Rows from block 2, named by matrix and row number. Rows with one number belong to one neuron. Each number is 128 + 32 x the weight over the matrix's rms, rounded and kept within 0 to 255. All counts start at 0. Numbers have three digits each.
# fc1: MLP up (model.blocks.2.mlp.fc1.weight, 768x256), inputs 86-171
# fc2: MLP down (model.blocks.2.mlp.fc2.weight, 256x768, transposed), outputs 86-171
fc1.145:189084168147138123098173151109153096174075142113088108162138100155083202168094101158077108094099045151155144119150074118157054117150111179151104208201096030122079129161144086107115092082156022139105140171161098127119149120103085166134155137163100139120139110
fc2.145:148157103092145106147130113080128146139140145136107109132147114125179109112113142120111087123137136129086115095094134121093119136116098102151123147158143111126088119111143144109120085161110155111136136141131133118116116109096157105097154159152132119137151087
fc1.146:175148141134203109181108153167157132132178127130113122126107097081073136158132134129170095150136167067102145095107133112075137101090148149128138109097101172144099106187158111132157120127113093113158146123130097116095134150104149086133121128177155138100139142
fc2.146:139110056095080131157147121120106141072120128134168113117086116135171103106135119147112101090125158156178145156176108124160141143137133166180094084167153094148184176109104108160080098139154111163121123187145080119150096147141217166101085131149150140125124114
fc1.147:080119168104126166108195155159112124134143119106125145122141096158182122100151164125096155187099118089143140124118130147169108153117139144105121171129085124135124147092143135111216099148148137142141199104084109157104068121091152147165146072091137115123088105
fc2.147:120131142139145136111126118136129134136118128124115126140125126141129095118147117140140122116113124125140128106118105129124132123125143141131131134107112120128127114155149133122121130123115138116127136134096139137122130121134136147138138119108103142120126124
fc1.148:131202092118118078133098148128145141085102144161110119165114161109163177099108118101113140153171161154136153079110147133121115129132093124152108091106124136149065128135111158195127121126171139105179161125096124129080137199080113154117145150128111153141090158
fc2.148:154135120087141082144116113116144160118132096089208116196099093110129111162092110103136141150072156132088150160100065099079133166142069135083136105093126061130107144143138056154104139152110175116052186105135159112159121101163057168152107152135138136152121137
fc1.149:078124163116110144094105127181111156120111122107104133130110185131102169119076166085128162092139090084162136188179126108147128134123093151140087128118095169113153120122083130154136118124132127149113091082143134145130122114129154103087103112091163185120136144
fc2.149:127132141139129136108117115102116138111128110118143145104125108103153126149143102134124110127124119110130113098120138130119121145137126143156110126145117126137113108131125146130124127143129097136148122166126123126151140117112092111138142142124137137158104167
fc1.150:129132098100175163132077111147165160113158183166159091166109143151181148112125059132155173112120136093172139144148070138120100098164130171095132062137165128131093142140108138057099118105180165124112180098109159143173151141093142169121148069083157124119151113
fc2.150:139139103142122123177198111147116144125083160105197142195122118176113149065138154075140081178130124135080176124169106141140092096089106086191055088132051155103159122046160085123099139151089086156083062109135128119088116151178122132141111121130162118078058154
fc1.151:147094102107144111124103169098157153095207104147131131128143171156098183091127090106089101129149172133164195140133147086146114122140146119156138110171107103136130160156147151174143136137144103106156107160115172116111152125080086171127123109099105125087123130
fc2.151:164064085123175068108152124129086138145133140143139126133125127165173112164108135175136161132121111106129179130128064138189073183104099123097165161192118116115148202145178109131121134094088110135136188154107134128166182166126146153163126125120064110168140099
fc1.152:165133182111139178132135127154148144091135137134118207114119152216103145112179083130102121132109140078127166086163079077129147139174130135098147140173096100097077070177121086124116137119089136095089194137185069145105151143095070114141137056168120100116131094
fc2.152:158128166127142119127100081101104087200148124140164145097184133139123106144137090068139126092098103129107086123101132213106133120105074100137098112102098117117132167121110136111075137155154136171135104138080119095092125132123127173124117155076134108133101132
fc1.153:136127155164130158114171153166129135144082153130098096127163199148194094183129186143116149136116120135132170164111130087113113119118148113166141116171129130146155151096125120094150194098155146128064110127159105115142090083050187123144154110120134093154126184
fc2.153:103147180154114098190130103137152104120161091066143128088079162109158173175173119205174158142079133118145064177143105197112120134024176113112083107114102080063118122123099181152110110162139129144146083092178176139127106127081059105158143125198172087050120128
fc1.154:147169126095114171091110126139146138115172117109117168095119086135112059109164146040099127123128158105201125134175144133164105139191107111093091067121064145106092194093140140192113126190140162150169103162148153120175119119156155134159179095096140158144176141
fc2.154:100118123169140142152141105163096101144149069137112137128156109154100026169144104165107171147157127111127134156064105102092162131098108140108171119112144202129133150124115131122101164149147227175128116046087156140108139135126109115135142194147186144092077131
fc1.156:125142095107132176185102101124094103110161143129172144086110081189150123167133107110156153147111116085111108136113095140116198154116155140065141120135092175150110068118102067140129111139118115167117143140066178083110182148119127097122149115121087183082126091
fc2.156:140142109130103072169156140163089187162105161043091153102140138074163164145132111127151105189099165138142133120134081141157186125131161143160160143125173156123113160153102097126109135112127089086116126165067145088130173154070128173161089120096104127130098145
fc1.157:143116135143161075090104145138126164159084125069150152114153091139101132134166152088117112165116098101204154103082086113112117154158120155090123152093131088169155197104142095119177097159118146145104152094059186058079141088133131148091108115177142178091126115
fc2.157:137139142084114094135098140119120138130138117158129118103138168166083126080106130127145145142128158111114146127124155144104153116133158139112108144158097145093112110108133122116128095131150138107119164149117122141112149132129153131145146144183123112116156136
fc1.158:102119120102170120045138181137146111045171208075143179117180094133128138152149068186149080105205148135100115204155067080165125105125166109143053088131124116168164174123120097137143155142193137159169143145114091146097127085121121138160095156155068110160083092
fc2.158:151109114177133113152087096090101160081077163129172142162077088135125121087093179087134186128113127067168144137126145165142127052112162147102151090074223135072123165135123145186115089179125202158157124119072113124176028144153133066140136133159139131126129142
fc1.159:154163176203115127092114091145131146136094156182084121155106134099068069131117111148155128098111150152170148179149146098136169095142172094144186144125084136083134138076136123100103117117119088090155138080117079135097115116146141185141109160077155149141128123
fc2.159:143129075099120092159121082128130087119149157104114079124178099105119164130080090078139159142132130131072139128155075172138174176105155180105117137148164121086116169116110141113137070118190149135126192113183202153079138170146139101131075058139098157149076167
fc1.160:168106214086114159104110147081152143088105175133066124151168131118090145139126114144076121122038087093130148103107139084130126091128106138146112191121086140096167100136110087174143100138189177121121073132177095085131147202118142142113085135122132145057124098
fc2.160:194154137163128134067096101083101167104158091114089098107255062099067142123108175173108076108087104112056153148090119151070128012119165119126055192136126100175132094139129058145139098106147149100098107143214131100084124110191128098135131124150131109134125144
fc1.161:191135157162107136149149125155116089116102082107080126195152161101114099156150134103153156107088114067121147151109133147114138107170137055113140106090097162162152129124140171125178184142126143156101156116122122114143138140129159161125134117073139152106084133
fc2.161:127100148173138143136080128104204154140145145200107158125178147134122074090124159128132118184151111148154142133106135120103118127131170136064130103162086132094123108165122080146151156112143130106150120132157141154144123135099140123148141155123097155156154193
fc1.162:090174140105118134152139124101149168107153134150134118067135159120153148175110094104152125129097094108103137131125122089131119127226171123122086165125084121168113057157144139112140157127105127095165133160088107125135096132124133185107142140113134106137088120
fc2.162:089171198146159063154158151191177124214141162136134103135171081158141099119186061118114101150136108105110124093105137154149072126155119177153166099091119120121131147123211128117126135154221084126075077139151158105139062148104121122122129080138102180111104155
fc1.163:067195142122128128103117165114204154153158162189102108185143158118151104101122165089137080119112131101183094127140198076119082118104166099098089069082177133111161093122157136184096103071079132103105184136107155070149206105000023146128111128158139084114145158
fc2.163:147186162069124144116140170087069116162061091151166102136148175089132140084123141119113149170130124149038190104124117151201216185158051158185158120173145138042149173156104180141161111137101147104047181076105039102129118159154128095149089115163103092086138119
fc1.164:161144166112054113078146097094167167129095159134143120133153089141100140213116121054068081169116080138098123112104061049184036134069083146056153163079150157117116136054169042060132068222091148087139060189060136130113108131177178058181118097081106140189172120
fc2.164:091133177138095182120103055094121076068110083207155115137144086059110088116109130144175082173122119209076098128106126150094165129113186110174095128115160190118186110187150116099163173171083120205124105092072152140171154178155170144154110103127162184181056199
fc1.165:109124159092159143124116141032142114188107144151151114154110172055183114120111107155166123189146168115117228119125174106074137125137138103115119116156075150110137156117103174126199134128111101088098168128120178156098131175179165073103139112140102105078120128
fc2.165:127112124123182192123158156148148073156083164163130166138165126146144089117186178143105150129093118097153113095157142093100106137086162072111137144097143120151083099105092095123110136129143168135088089111113071115135092151138181154127125133133158120081091154
fc1.166:110125171097090174138104081110167127106147115120134123199074075139075131104139102128197099163100136135178113203119104160131138076166074125120128114156106131142187123148092092115055134211148131122086104101172151164092152141124142121076164063146120080028193085
fc2.166:111156121120126133140115122134184107120116130215103149094129127162114160120133155148145174123139122142168135118118152107128182135049157097142190168138129114141118122132162109094150106100156171071140124095139138089166087163158077103057131148102155170135119125
fc1.167:107065195127058099115068145124104125112136150120135163084120155121145140129182111149103149166133144153193129094149094117092151185125078179067038108163142110109116159110142091139116125148139135159079099119136147079149139122136097069054125127127137190102113051
fc2.167:077147149170141169155142128128092161196134131145142182152141094119134130144143107109153144059169142161114124186110114115131119169179103055180122144181173197118112113089105116183092133246158098150137111144105102167105098055091077161120147126131103135131140086
fc1.168:151124165133148113142142146171106131109117028122107138138154090088133165120167138120089049055100144130124109092134114174096052128107117130138145129141119104179111180151130153075102155170136141097111124132085105105162123155120116032158151154143123110112105136
fc2.168:160148091067113139119145152108128157116144091139086104127127115145074205103115083164126150104168147092139181132134106077137107074133140161081127141148157105124133093140074125119095134114159095123136110167127113119123121119140149142124121142118152167145133131
fc1.169:193146127105148129145113110087064128170149225117124165130120132116204106125166179059160180119178091101122132104129153144153059096097128102145176084161171119063166206155172149094172192178125139140110224131160096124113154118140155196146189146098125130131198160
fc2.169:157131168069103078108133153111105120132178115146124102104137087090132087119111155109118159135128092118133142114149123135152102140124113173088144129095126149147129081148098100117075182168148108113136148135132131098135124131135175070118139080105102137080142168
fc1.170:136100144176153076121115134119153121174150068094115189112154119121100129090126151161110151122124185153160162133130118119162146108117121091121105083130093111112147132095123153100132161074127113116118117130144120044151165150151148108149095131124162127110086063
fc2.170:147109118090080130161112126122153112151101160155160192090109109140111124158136151161145148150141138079141123159162141112153160114157111144148173124109124149128123176174138102105126081089102169120150154139136119122097094093130116126090093111144109134148118103
fc1.171:104140147147151098139106130171099158092140128057137124103132143211156139125163163133151116145133158124110106131167161076157119148122167155134141119158132106160154106131177084093149145143103134115097151124104130155150097155116179122101131178146135091116161147
fc2.171:100058083089152096085126124073159212160029125142166146179164133190167115137129137087055185128061124145108124101179114158162114137172095199194149144139069117132083134137139167157136185090160116146109091174116091135105098091129123160101149140132154146101100136
fc1.172:145132135101150114111144120134143119188049130158161039120093133105128100156146151144147212118087128076108137120126162151110085086203170092070068117076108114114110165089119124170107129100116090115211159113201117156160175122032139102103121159196159191158158124
fc2.172:144122146129112158127140103171163109130137121125111161141136127134104143144142088136158113106133144142139155146092119163154130139107154092122133146136113131152126158120101100160117120109170118165143129122091118145117142126129127126143112132121126117132113156
fc1.173:118099118141159109186129193090161149111098149116103148122129142134113119120084108070085161168141172136161107089102123085185077126144118099124108166094102155106140094118094175103151166119143192120165191141098155121157142117153144110110147128122077114119131107
fc2.173:135131128142139123123097144114160171120104140160078126132140066084164167132114131146156117165152062118100013195182133166153189152112111171154105106140182148097099084132087138072133172128104119104102166063107150098137156183157130155106144112141086130154119105
fc1.174:136108169146144070126084156166079115131145146113133150096101131118131133081139155113114125101094054113106162111124157117098154126131106077101175165090092134152139114120093099194092111118147094113102127095088122153122173150137123069192065159149085155101093117
fc2.174:149176152137191123182142154149124125158207068066160127096104146212152123089191029104095154135210157163119070139094084164120080166086176116145160045075150169112066139101077097147136143145142171145105147127151164119152049185106166146097136110142175118107155093
fc1.175:137140163073131182138137089125142115137110174082079128102125127114096156190167157137173138150100138137148124084108060117115117127110138155129106092098150124135112144082082130162146112146135125117199102134202092128160124127170136138139068140154140108174168090
fc2.175:153063139138119062152131120160164063155143116115137074152099157127131158088109135102085133116118093144168081092117169187202085154139114130129147110168139139160108113155069134124107105208136103174166148118107118129117115113162135122111111139117153113141149120
fc1.176:138148153113095118149124120115063113154101124100130116108147163128121121136116141095141150108141126130130113119126147168108082150108140162134160134082124156096193158098139119183097180124133130157106076102073153133114168129081078132154125078148119126077141110
fc2.176:183233133171130137183093168117165143102111126121134137124107174094152098141227212080130074082113098079145226164108091054133152197175079131128104165147164072053173079166126150137101098085098107016138110170109136090150112123127184130125087182133050110091172102
fc1.177:161192094163143152147200141106102087143097212121127141157082150124172141160118074115149168140136099135108097079108169105133172138142119113189137222158123113120116106119121170105134141180149086106089146166096054151145124126124103142114084136131140138102147128
fc2.177:142103164175134193092101079163147133090112141108144070110113117105163135111139098191066127140132109135141116132096118120167033064089160149123139126139105100104125093119133116143154138156135132138116121066108173179092213171143128130146112162084157123133108131
fc1.178:085194196169117113141167164140183163129156122074121125073082086154083115164184133155161135180104140130108099097177126087078141081157134131094162128122157127095139184176052081162107115150134148126207152105137049077197157193084080140122125095149163059153136045
fc2.178:143138139164158089127125122161146099160128106163140083119136132071101130135144077119094096138102122149104188116128129138142143168066085134152039129118130193141131139162118152107130173152131140142116112138130155143064118152079181136106108099147171146154142141
fc1.179:174083127158096085091137164151147208142130083135157117129160150185118156159152118135107105105099129119094106129107106133066145185160109164185174065154058087137165135089130144153140086135111131122137078169178142152142204106093115185120130133060087170081088167
fc2.179:123119155059161170224113118150057114132146169243127062136131142062150092113106160111091201134156200145076136074126083094220128076041145165179144076143133165117087079110145150086132102069116155150137169131148090078140088139152130085193086083092155142167118185
fc1.180:146098106159135130149151112118111167123142118158152143126135087097161154072126129102172103119121127089183117107158213113157133118138131129101063109172053092116091092124151121180169183180131073111113066145108147116112151152123161099161147142115177091120136106
fc2.180:140101107124139087125113128152143103133149108133128114112134131154129134138133153112147117123124130104119142134074157117098134088133123127148168126098158169120100112133143156095118138150114143112123123114152068145137086145107145124124125146118144141123145166
fc1.181:112144092149114093114133159129158134159104162117119108111147167132139116141131138094119153114108138085114109109131203125134091126114100090155137097112091219131126143152132112090101099129127112076133169103132139111165135147132117104157145154164173080140128154
fc2.181:118100099109145089191071067098079096067104103118176102114139143031089122165132068143157162138043050191199105045113173110159174118155141118117137105151248157096127146091148099117108155107070087075111145133083132082125105098114170161098145133125101151117104107
fc1.182:137148149119134125168140094127122100101151113150138126105131100136098116124081112134124108107125086140157111126098091118115155150130113102149118138112129128152125129099120115104192143124142139140162100184141186142126106111180140105111117148138112104152143110
fc2.182:089134038079084130111135184137175055122093143096151104140102200135127101109160076134101185112085255141151146122107158082114153110139116120160157103102066170147092139137125140151106105101168138170156147101094119134083114145161112180130088163142134114133146103
fc1.183:139148104089109138142173132111078120054142098112136135081074086128156129145141120112127118102073072123097064122125120149116148126150177132120126149113097151125130103161109061179109158109107123136116101190158162094128131177132109126120163162111069160113092106
fc2.183:124102108127130169207134131105163104177110165156107117157152141048190078131115172104162114149154170142165119158156137126143077129145123099163114169138133112136061200180157142137134169123146130109163203138108075243143199198131148151133107102087118117058185104
fc1.184:153082117160141118125106133085133156127154122126104164125096144148113169116142119131105130115107168109151138115148139074158106127143194134148122130091091091102126110152110107187125094133102109081148119153108141175108175162094113138121137154085136143127141088
fc2.184:172142144107102159172089146143119089127137067208143129141113085172147171153099112118136131124145098091093189097146123144102136133110130159152116102124171141146153155088150095171156185119131131144168122127088099170138174149128123106133149115116102152148144143
fc1.185:107166139152137133156126091112120123144127119094141069126102081113117162098148179109083127169148136121129118125079106117183159138092134175125144115103138103079156139083150054121193071151161169089152139141123110158107117124107138107162174130102109121148165130
fc2.185:078076146093105161148135140135171128113122142201139121176121160090172112188113152094101108094167088162096128169093115173135118177161119130089107134141126191101152124120103156209118190105129185106122101072125130109173133107087097136116123092128163133176174166
fc1.186:184122170078178117099157128130164112101128150144099092149121120141158164150175127072181151112146122162087061106134176158161150122150087093081111149155126105115106159093099118077146094156097128078126136181115161106130110112147110106080144160176137126127103066
fc2.186:107119136126123113145144140125132155185135079142168129066098104142162138130171138136093125103144179074114181163174112117167063119159132135143126109111135136088151108154160097083086095070132156108132097123121166145150168180138164128144134053159055081065121105
fc1.187:117122095085149162123135101122185150114120134119119149111115101154104144122124125064126105138134126131187161087118118137150097058180097138114124123142093157113077068103135156166135102101146136126177144130115150046164152073135104123093102107087113129136154055
fc2.187:124167134175136104125107075096082140147241125127157154138137208142178062128097146177153168112169152054078130147090151102089095088093169115101174103118100155147124109165087100141117056088173149193149103155136177085096141126116164166134173134159150134134207144
fc1.188:098107134102169117127203138155081129113105156147150090116124111117180154173155128116139116079068108174126110154145094137129166116143126135089132087212097151155220142075145150146166163146088181140157036131139145132134133143109146169086168143152178101124082136
fc2.188:158083105129114105111136127149139127141113123142142142125113127115135108117103138112106128122117120142128116149084144104121121124154151130127115083134127162107080139162127131139118118154111162146123143114135111120121108180106146112125169160106127132112163128
fc1.189:100139132155166153143132112118172107126131187138115146103121110149139094166127162127084093168144109136189186123090091154102120149140131120152092150148120110153149135143110189055167136127141133093108159106134143128166126113113145136130147148157067118125161100
fc2.189:157176146105119113113127143081134142108142114094174110129130086143082132133113128118100106110146144110141155116131155102140145136120140112101143140106163128162156101146132141144197135144134153116153139164118091129160123099088160123120184135139151106132146113
fc1.190:084163122079145131125079109125179104098108130162097114123178154100120152119084114125130098107105112107104127161087141107162115178123109140097110115098176135109130120081149109157153124089089157102099154124090160122108141111090076045117205085137125137110134082
fc2.190:112127166210129186143134122128124159090092099079143167130133137073142155138154201156141108178114094152187150172175146133163133118130112124117113108203167057069207103171108119183181086121096107121123141120133095101154090113145147160101098169074131117072080127
fc1.191:119109168188092125135099107125094110105110109092122121107110119132066128079137144092143155138131133080134086117148105161104099123085120136119102115104124119080099147174152128150155176076132115121183186124187159113152051113089192117116127097125157174096105116
fc2.191:109157094148165133159165185201100111132145202120123124074063087121085089138192169130146173103081203092145119161103105155071155175215107054060090135141114076123139131158065135123116119132122108178202151141089128159176184088188190186082174120077098082112106146
fc1.192:097135189118109118102076127062188136059143110143105097188110126139140109128101099125073175147146165126136087177138072175092041142130161073126118162173186138097146152170095130147092131143072121115099111090112126194131064145079144104178033126158149218153139099
fc2.192:113122087204159111098160083087149098102070109197111097172116122111102163140077171132131111114110063105138162180173136099164157118120075108101119128102122078165162113084024132191089102151100153085102113193111098185120211113068150157139119186129139111146129082
fc1.193:111161084112136127124143130168160156101080091127152147110079150141222151128095117151146122166107094164114143133125143103092107130074190128084105125152127167159147044126123147110132132065138122069170093125149043137155115182172143172147130129151127088114139124
fc2.193:127097167137124156083155148075090130154101095104105101129122159132093099133163119132131123109138152173131148153122117128137127133155133165120106107164149122073127163093121126163074155135097102091124136149153126104165136082141151132108149122098114118137114159
fc1.194:051103114146152107111093118142180120118095114113082151112141155121111138176173129120108165115147138196115141134099126118090042175085105124113150140106108114112096159098129140136127159133159141084163138151139116158108148178119155134128109186112109147161148136
fc2.194:070148124102129171125109124126160150171172152156097099093158091165126151149125109154105134120169133104122141122180133075067118116156133143128123144117165150144158124127076169088145149114163151130059107119092148131141187129140175076155091138120146109078132147
fc1.196:159121106120127129103130119154147133102183142150082174158119148154140101129118120154133114156092094146132131098132120132123126132157130127159098127110135124120136136133131101131072116133097098145145110144145136119140152151167138135137158158079082093102120082
fc2.196:131139126128137112112111131140131095161109147099207072114125159174116105055138146086144120097165097112112121124145133149159127111117074067111128124085130140179142157150167201132110124131153114111171084084112091114107140139118055077113108101147150122149133133
fc1.197:097123194142163135134096121095154128110073068131106165131116142091130099123161134112075134086159201048095141058156136145155160131101134149133139210118109154071137108157143122109082119102135099137114137172128133103189118111144120161114120120131099084125069162
fc2.197:132150123099115124118146173090142124128109072110120158117115107180146128137107118127150101102141102111141157130130108102104135121105153150147099142121108134131119108146132123140100120137100113120111170098118144134120136153108114159118120107101124148142122104
fc1.198:130127084104098111084130132102099173169096101093096088183099127127145132130077122042105071126058138073181150119118143099102176042094071133122118110194098197146149069194093110178108064168115133122084126117141117086087120126140095080117158181086105133136113192
fc2.198:167188139131118138102132136175161115103161176090124151118095068145168121190142176127103122147149105076109157175136146173079108160076151125142101141125066082127126098119080134126159190094173209165019038163140093072144089118103097171085184188125122139145173098
fc1.199:168220127076168097096075107145103153084106193137122143141074128134085151085143122101059156122117159180150119158130069178113149159126115146134102121112101154139125077107109156154148111091078037000135141173176146151063125119130130148171117154135157140131123165
fc2.199:163137099163114134135133116129154157140115086128059110128109119130126142121135135141137134119115117127085152065124118112103105084150126152147158136122101127120142101097174105166113139139151167127169156115114078140135073139157132119127107157128109100115160088
fc1.200:138040121165125178115124110109180149181080162103108106140165116123179146125151146137114073175136175152114127056184098085116131112121099085142123123092136127145177200104092146145103187096182109133099118111147125159119095184105140127114127116141149182053155088
fc2.200:162144136116113111166129055112170113138049145160063118146125078153104051168142134165147104155116122068146163150134107090106098138112114092118141194105144116144082114108132123094145218142173104087105119164151166130083166114136153123143139150159120175124151070
fc1.201:138108085134140162124144131162104132104119141119079093119115163125162114133120150102140112135146189090101139166086129120123157132150112100142165139133126164069144145084141157096179120124132166187069127090106093174103159196143087091151073091098186113138101111
fc2.201:154107125142164091093113147118133078130176133131109157166101148181139132155118124075075105135146126121087088097155096111138104116066166133123161104125117032140149097143143126132118120159160127099095134147055125105181138125147110138070117130168164126141110130
fc1.202:117139105068064106132114143124141195101128133121120126184106093123172138119129168116145154067130143098178136135110106095129114138082095102112143072186147143094131157146052171100163106099142185125100149110172100120065188177172041075198161168065151078233137152
fc2.202:137069063110108105164160124127107103147169112037118112171152090165241176172048109150110104229127180110133035146146191105101143119128150158088148044230034134121145047168131145105177178116169127059203034213101147152120090035023181189148188191100066064115079148
fc1.203:119126083130119146117103113133177118163129188082108150157119126122130088137151183114108137123136107181118194153133167108128167163139178142121151138168057122200047158141104095152153095071126141163128186137128191149056168096189122170106139105097090162143118151
fc2.203:120145128106190125146162160115165132157138174130145106116163068080105121096152142184157165171139148018170145135147168119086124133117161104139131099152136130082103155156096132137149162174124153135086101115126105141127107141125160100132122151171118147153119106
fc1.204:124119185098130155116094130083098171114087162137128182125127129113058168161157132091167139076073140110133119190110177142057103121181146116130075129146138139113124143113165128135123131116145119190170142140184130139108140132153113145152156183129127122117154115
fc2.204:105150067132169147126096155147126191104114133122166136117170074135074159096173101099067165094121083137104112191129120131087167124146126205133172163123140153162081162062109143076136112126194142125118137091202131191110121163111145140097118091124087087119088116
fc1.205:134124174111188078102119094122096038105211161127090117117110168176166106125072181172192102176091144153109038083135108102180126136110161027132087148115133158106085086120158147122140151112155105114146103160125050116118161133137129155195171098121104146084161115
fc2.205:173122100136141188094105155086164124138092056138105163114194134133122120157104078145140134091083107164111138175148119163086147157110163202131153164079056112100115148113112116111121146135104061136133137131148112073157111095118144178175136143108086117139088183
fc1.206:122151201167136142091118163066161146126064168151073137136117144123142117130126129086167148131095204162182160131096139137157137119140150184102128099124104098099137106109123165091093133119138141108130141133116150172097122092190116074070122116113162172133156150
fc2.206:135097150121143117164125149168146147137106158149133124101161122097141098126089104109140130126141104149124074197134149098095155123099137106155098150131136132121142117121148145116090157134095160119093145127132158113168159138128163132121131125153164104148176075
fc1.207:080127156143136137144145104192050156121180106094149137127151201137127125136064156087052093190139107147108156105157129110067123130154154150145127155121137131118189138145130145163135106118101148211150107164170180174155108142108154081128131144111114177081176092
fc2.207:170131108124141164140152122114089118127160112151162141108192105177147119088077157142158140170109076146171110107175125108143120117076122157136124094129146155138106152128136106129117132141125147096162097089129134111067160114162108095100100120142154122131165100
fc1.208:088139126139189166149158092102176093137128116107133144146123118143111108122099135137105126076171125115169169101099172073102178108119129130157144100087113112126161088153133108118116157184149157076118154132156165135155101133092155070156093145098140125120165147
fc2.208:124137132129136089124081114114138134127136119171135100134126144140093122130131155128101166167152134151130075137094104146150117124147150146172096136136153121152110144160167100134143105134126102115095105132142130130145098104176119147148143132150152121109122158
fc1.210:097106129142180096129173136123138159159160080127136137144123144164151180146152102105099113123160170115122174080118124103131116150179152143153175080096076146126112094123115163157159108138087190085174136143099124155115127124134125143108096145116129118097104146
fc2.210:091124133131130134117116144119096145113154056118060105122135154140085102127102112136114125139141106140094096097138168153130131159136086061156099108181117180137172137171182114130118169149141109156073104102119101130154177107136130130067151072133118116130143136
fc1.211:119131207077116130105166110115121107116197131175117130149092127135114121108132148135130168102189158133126141120084145074155149158181096108171097130152059117150142149056157151188108195170179132102101096076182153181133158135118173121122241076131092121160152099
fc2.211:188156125130110144139141128146130172051160115120145123130184168113105140184058149166136125102127120155154142160085116130109119105083113096090088146111169109134101090184110131151107090155138154135126178094121127099134149121118119159141155088217161153139105098
fc1.213:110153116200199136123170149123093134111111173131160109084221130114044152091117105166147171148166100140057178123130165122137163137115176075109145164109130125072132128148144096116086100100113075061104125096137139126150134104186160172098144122152126187137186134
fc2.213:102123093070089169126045044145216080096169187099148143090051119147255184137155168178104079213043141095036074142119175135093193155100217121181059201177002099092138196105178123132105190201255173064146075224122171158129102159109149156157140139160086105146096106
fc1.214:169116114132151073206125109108171132078144131069139167127171137138117127167141182136070174093184176086103124106086100095132151109099150143161101135253113074112115180143120098142099110134104101170143124104131111061126133079201100132080056079086183176119092157
fc2.214:114077128157130128142106107139138125085151146179132136110135155132120135124112148156172114151131136086092133130112086132135153183125164122115173142127180135155109153083114119120127098110144167154144104063135081122140150145156123136112130140142129123087108150
fc1.215:155120126132109180123142096120108116111134134128130197155117182169146150099118120150147073104092112139130138132101086120148170101169127105127157098160073141129085102131157104121102128109094132101122119175148094158069133140147122128107116155085136106091148098
fc2.215:137150062109161143153179140112104115160110101138143167138084127144122137148102133107145129152112112137102178122135134168131140117075132121151104127094145162181145142149142081127108099143140073161122088067137147133112121158094089121076173124129174148200093102
fc1.216:160128100155132163082153168139110171106144137084075133130105151101097120173129058135105066177188116112187166088107191161144155191142116078116100090154132094134116083057165122080115135125135108106146097139092046166132166101124135162104189155133141140080125154
fc2.216:143091189158040124115059138159139143129082122098170114089136096137138143155139097119156218148105201078116092193093127080149103244251073174076217123107096127153093116073107118099144205090224129101169081110156099158114132055181113163158099106079085096150122049
fc1.217:099123136056132119125111090126121163150114113106136099171118146100119148105166093148146098127152173083131221081144108144132160138076171173113135092169101140137156134176109111153087145112140159162109123137147109160133111179134118103152113116100186143124129102
fc2.217:156162127159104131099103141046178173141180141163111124129113185132071102138094098102123121109076110188092132137107162095110176157142097125197130166097114173155161135085158200064122136153127121195088122115143121143125125100118155087127126074130117162095119180
fc1.218:108094210160114152102161131109097177126100188052137117138105196110166127083124113119144120084108126110072140130139201141218137124070105149175188127138110141147101146086149168140126162145150155160158114112124107148189165090018138102184120095142151119203069128
fc2.218:076192156066118162177129156151164204111116101126089056106089212150127119141103169137149148177062122103128122134130152175081138087119150168134039135140028124060165138115112169121129159146175186143095131110173181098099125232123170125094131142086123066095113172
fc1.219:107116107152145087121124126086124136124168141144088145127110111223173102175130175119150128130128093113123130094098131089124129149162122155157096084168113132119169167122116136081086123150085102125110114144149148130109118124162102145156069096116146147123111141
fc2.219:118185114192136159151093180100173172112097109165115134122171192180102168094138115179067049113075131090131174137153069110121111060160136171137117087101049128151108062139076099132048097121151098145210133109140074095132187110034100143164078110149195099135077135
fc1.220:194133099116120068149081174173009203038113170109151065194165183158154145046121118137103095215164126130131113111110198052153091124105104087109096169154102120098156092083099084176102095079126148103150170128166181175053120119102104122132091176158116112106100192
fc2.220:136102131081123123185097122135122110146152104180110163087187097139071139076088099103119076090088116132114137159118130136148137124108087140097084170138122139133206088118171111182102152068064148115109131119168160163156102060062149102159143086154070160111127115
fc1.221:158179155148122115118132118146107113096104148162099102138133148154135164166165087103148146175120107118113133080116121097143162121150119138102152172113103123116118116148133098106126168190179122101118181124152120106153146097156091087138085150088077155112127109
fc2.221:118170164169170052099192139137140116084102100098158065156059175144123144085158102142056104151148134103079119166126174109171123163137089085131123133107129137142101109181157159166122099091093081112177168155079146123127120131175145103074159096159174133139115121
fc1.223:070145135133072128139118084055155097109114132078185127116147141149154113157135192112059143091132077133038158141161119107094105085128154131184089097191130045161145116068145129177166138112153094086085142098137126126110132160135140119107135199089083142108157077
fc2.223:184078136083068096184141193141099201192192129120086072076172132174125177096181122215131192077094145156139118169135109222182091188114057117140155114109158187179049131141159103157168104079068175130152176051119104137132117099133053132150086092119110167000174140
fc1.224:133110116089110190142163103123122153117090129116137124166121069171108138146137110128151128137122168122134147101109164087070140096109125139119152161162214114174101104093105134130125152115023164073180145165199117148169068094142146115118111162138122175099075091
fc2.224:198091114118115168206172090109138124075151180107093157103163094149117143157139088146114157122216139110118181118136106160133130157064159154129141107147140136087137147162094111135125168165101079137131141131235094143147129164166156128168148097094083135122111202
fc1.225:149082146152096103127137154105181106143116133123111101135147078129160088131129154119106146152102103090137133158119121126121163175154096158160119168087127134109140119151147076113151098127155173135078143126129063123066092116158160163173104130156113137145069161
fc2.225:177128118135164141117131138125120155103114122106092125085077167105114108140123132133119149118144142147099130159131138148071131150159133123147133170121147152121109129147107125148136106137140113131134114131083102138092113136110129133144141146135096156114116147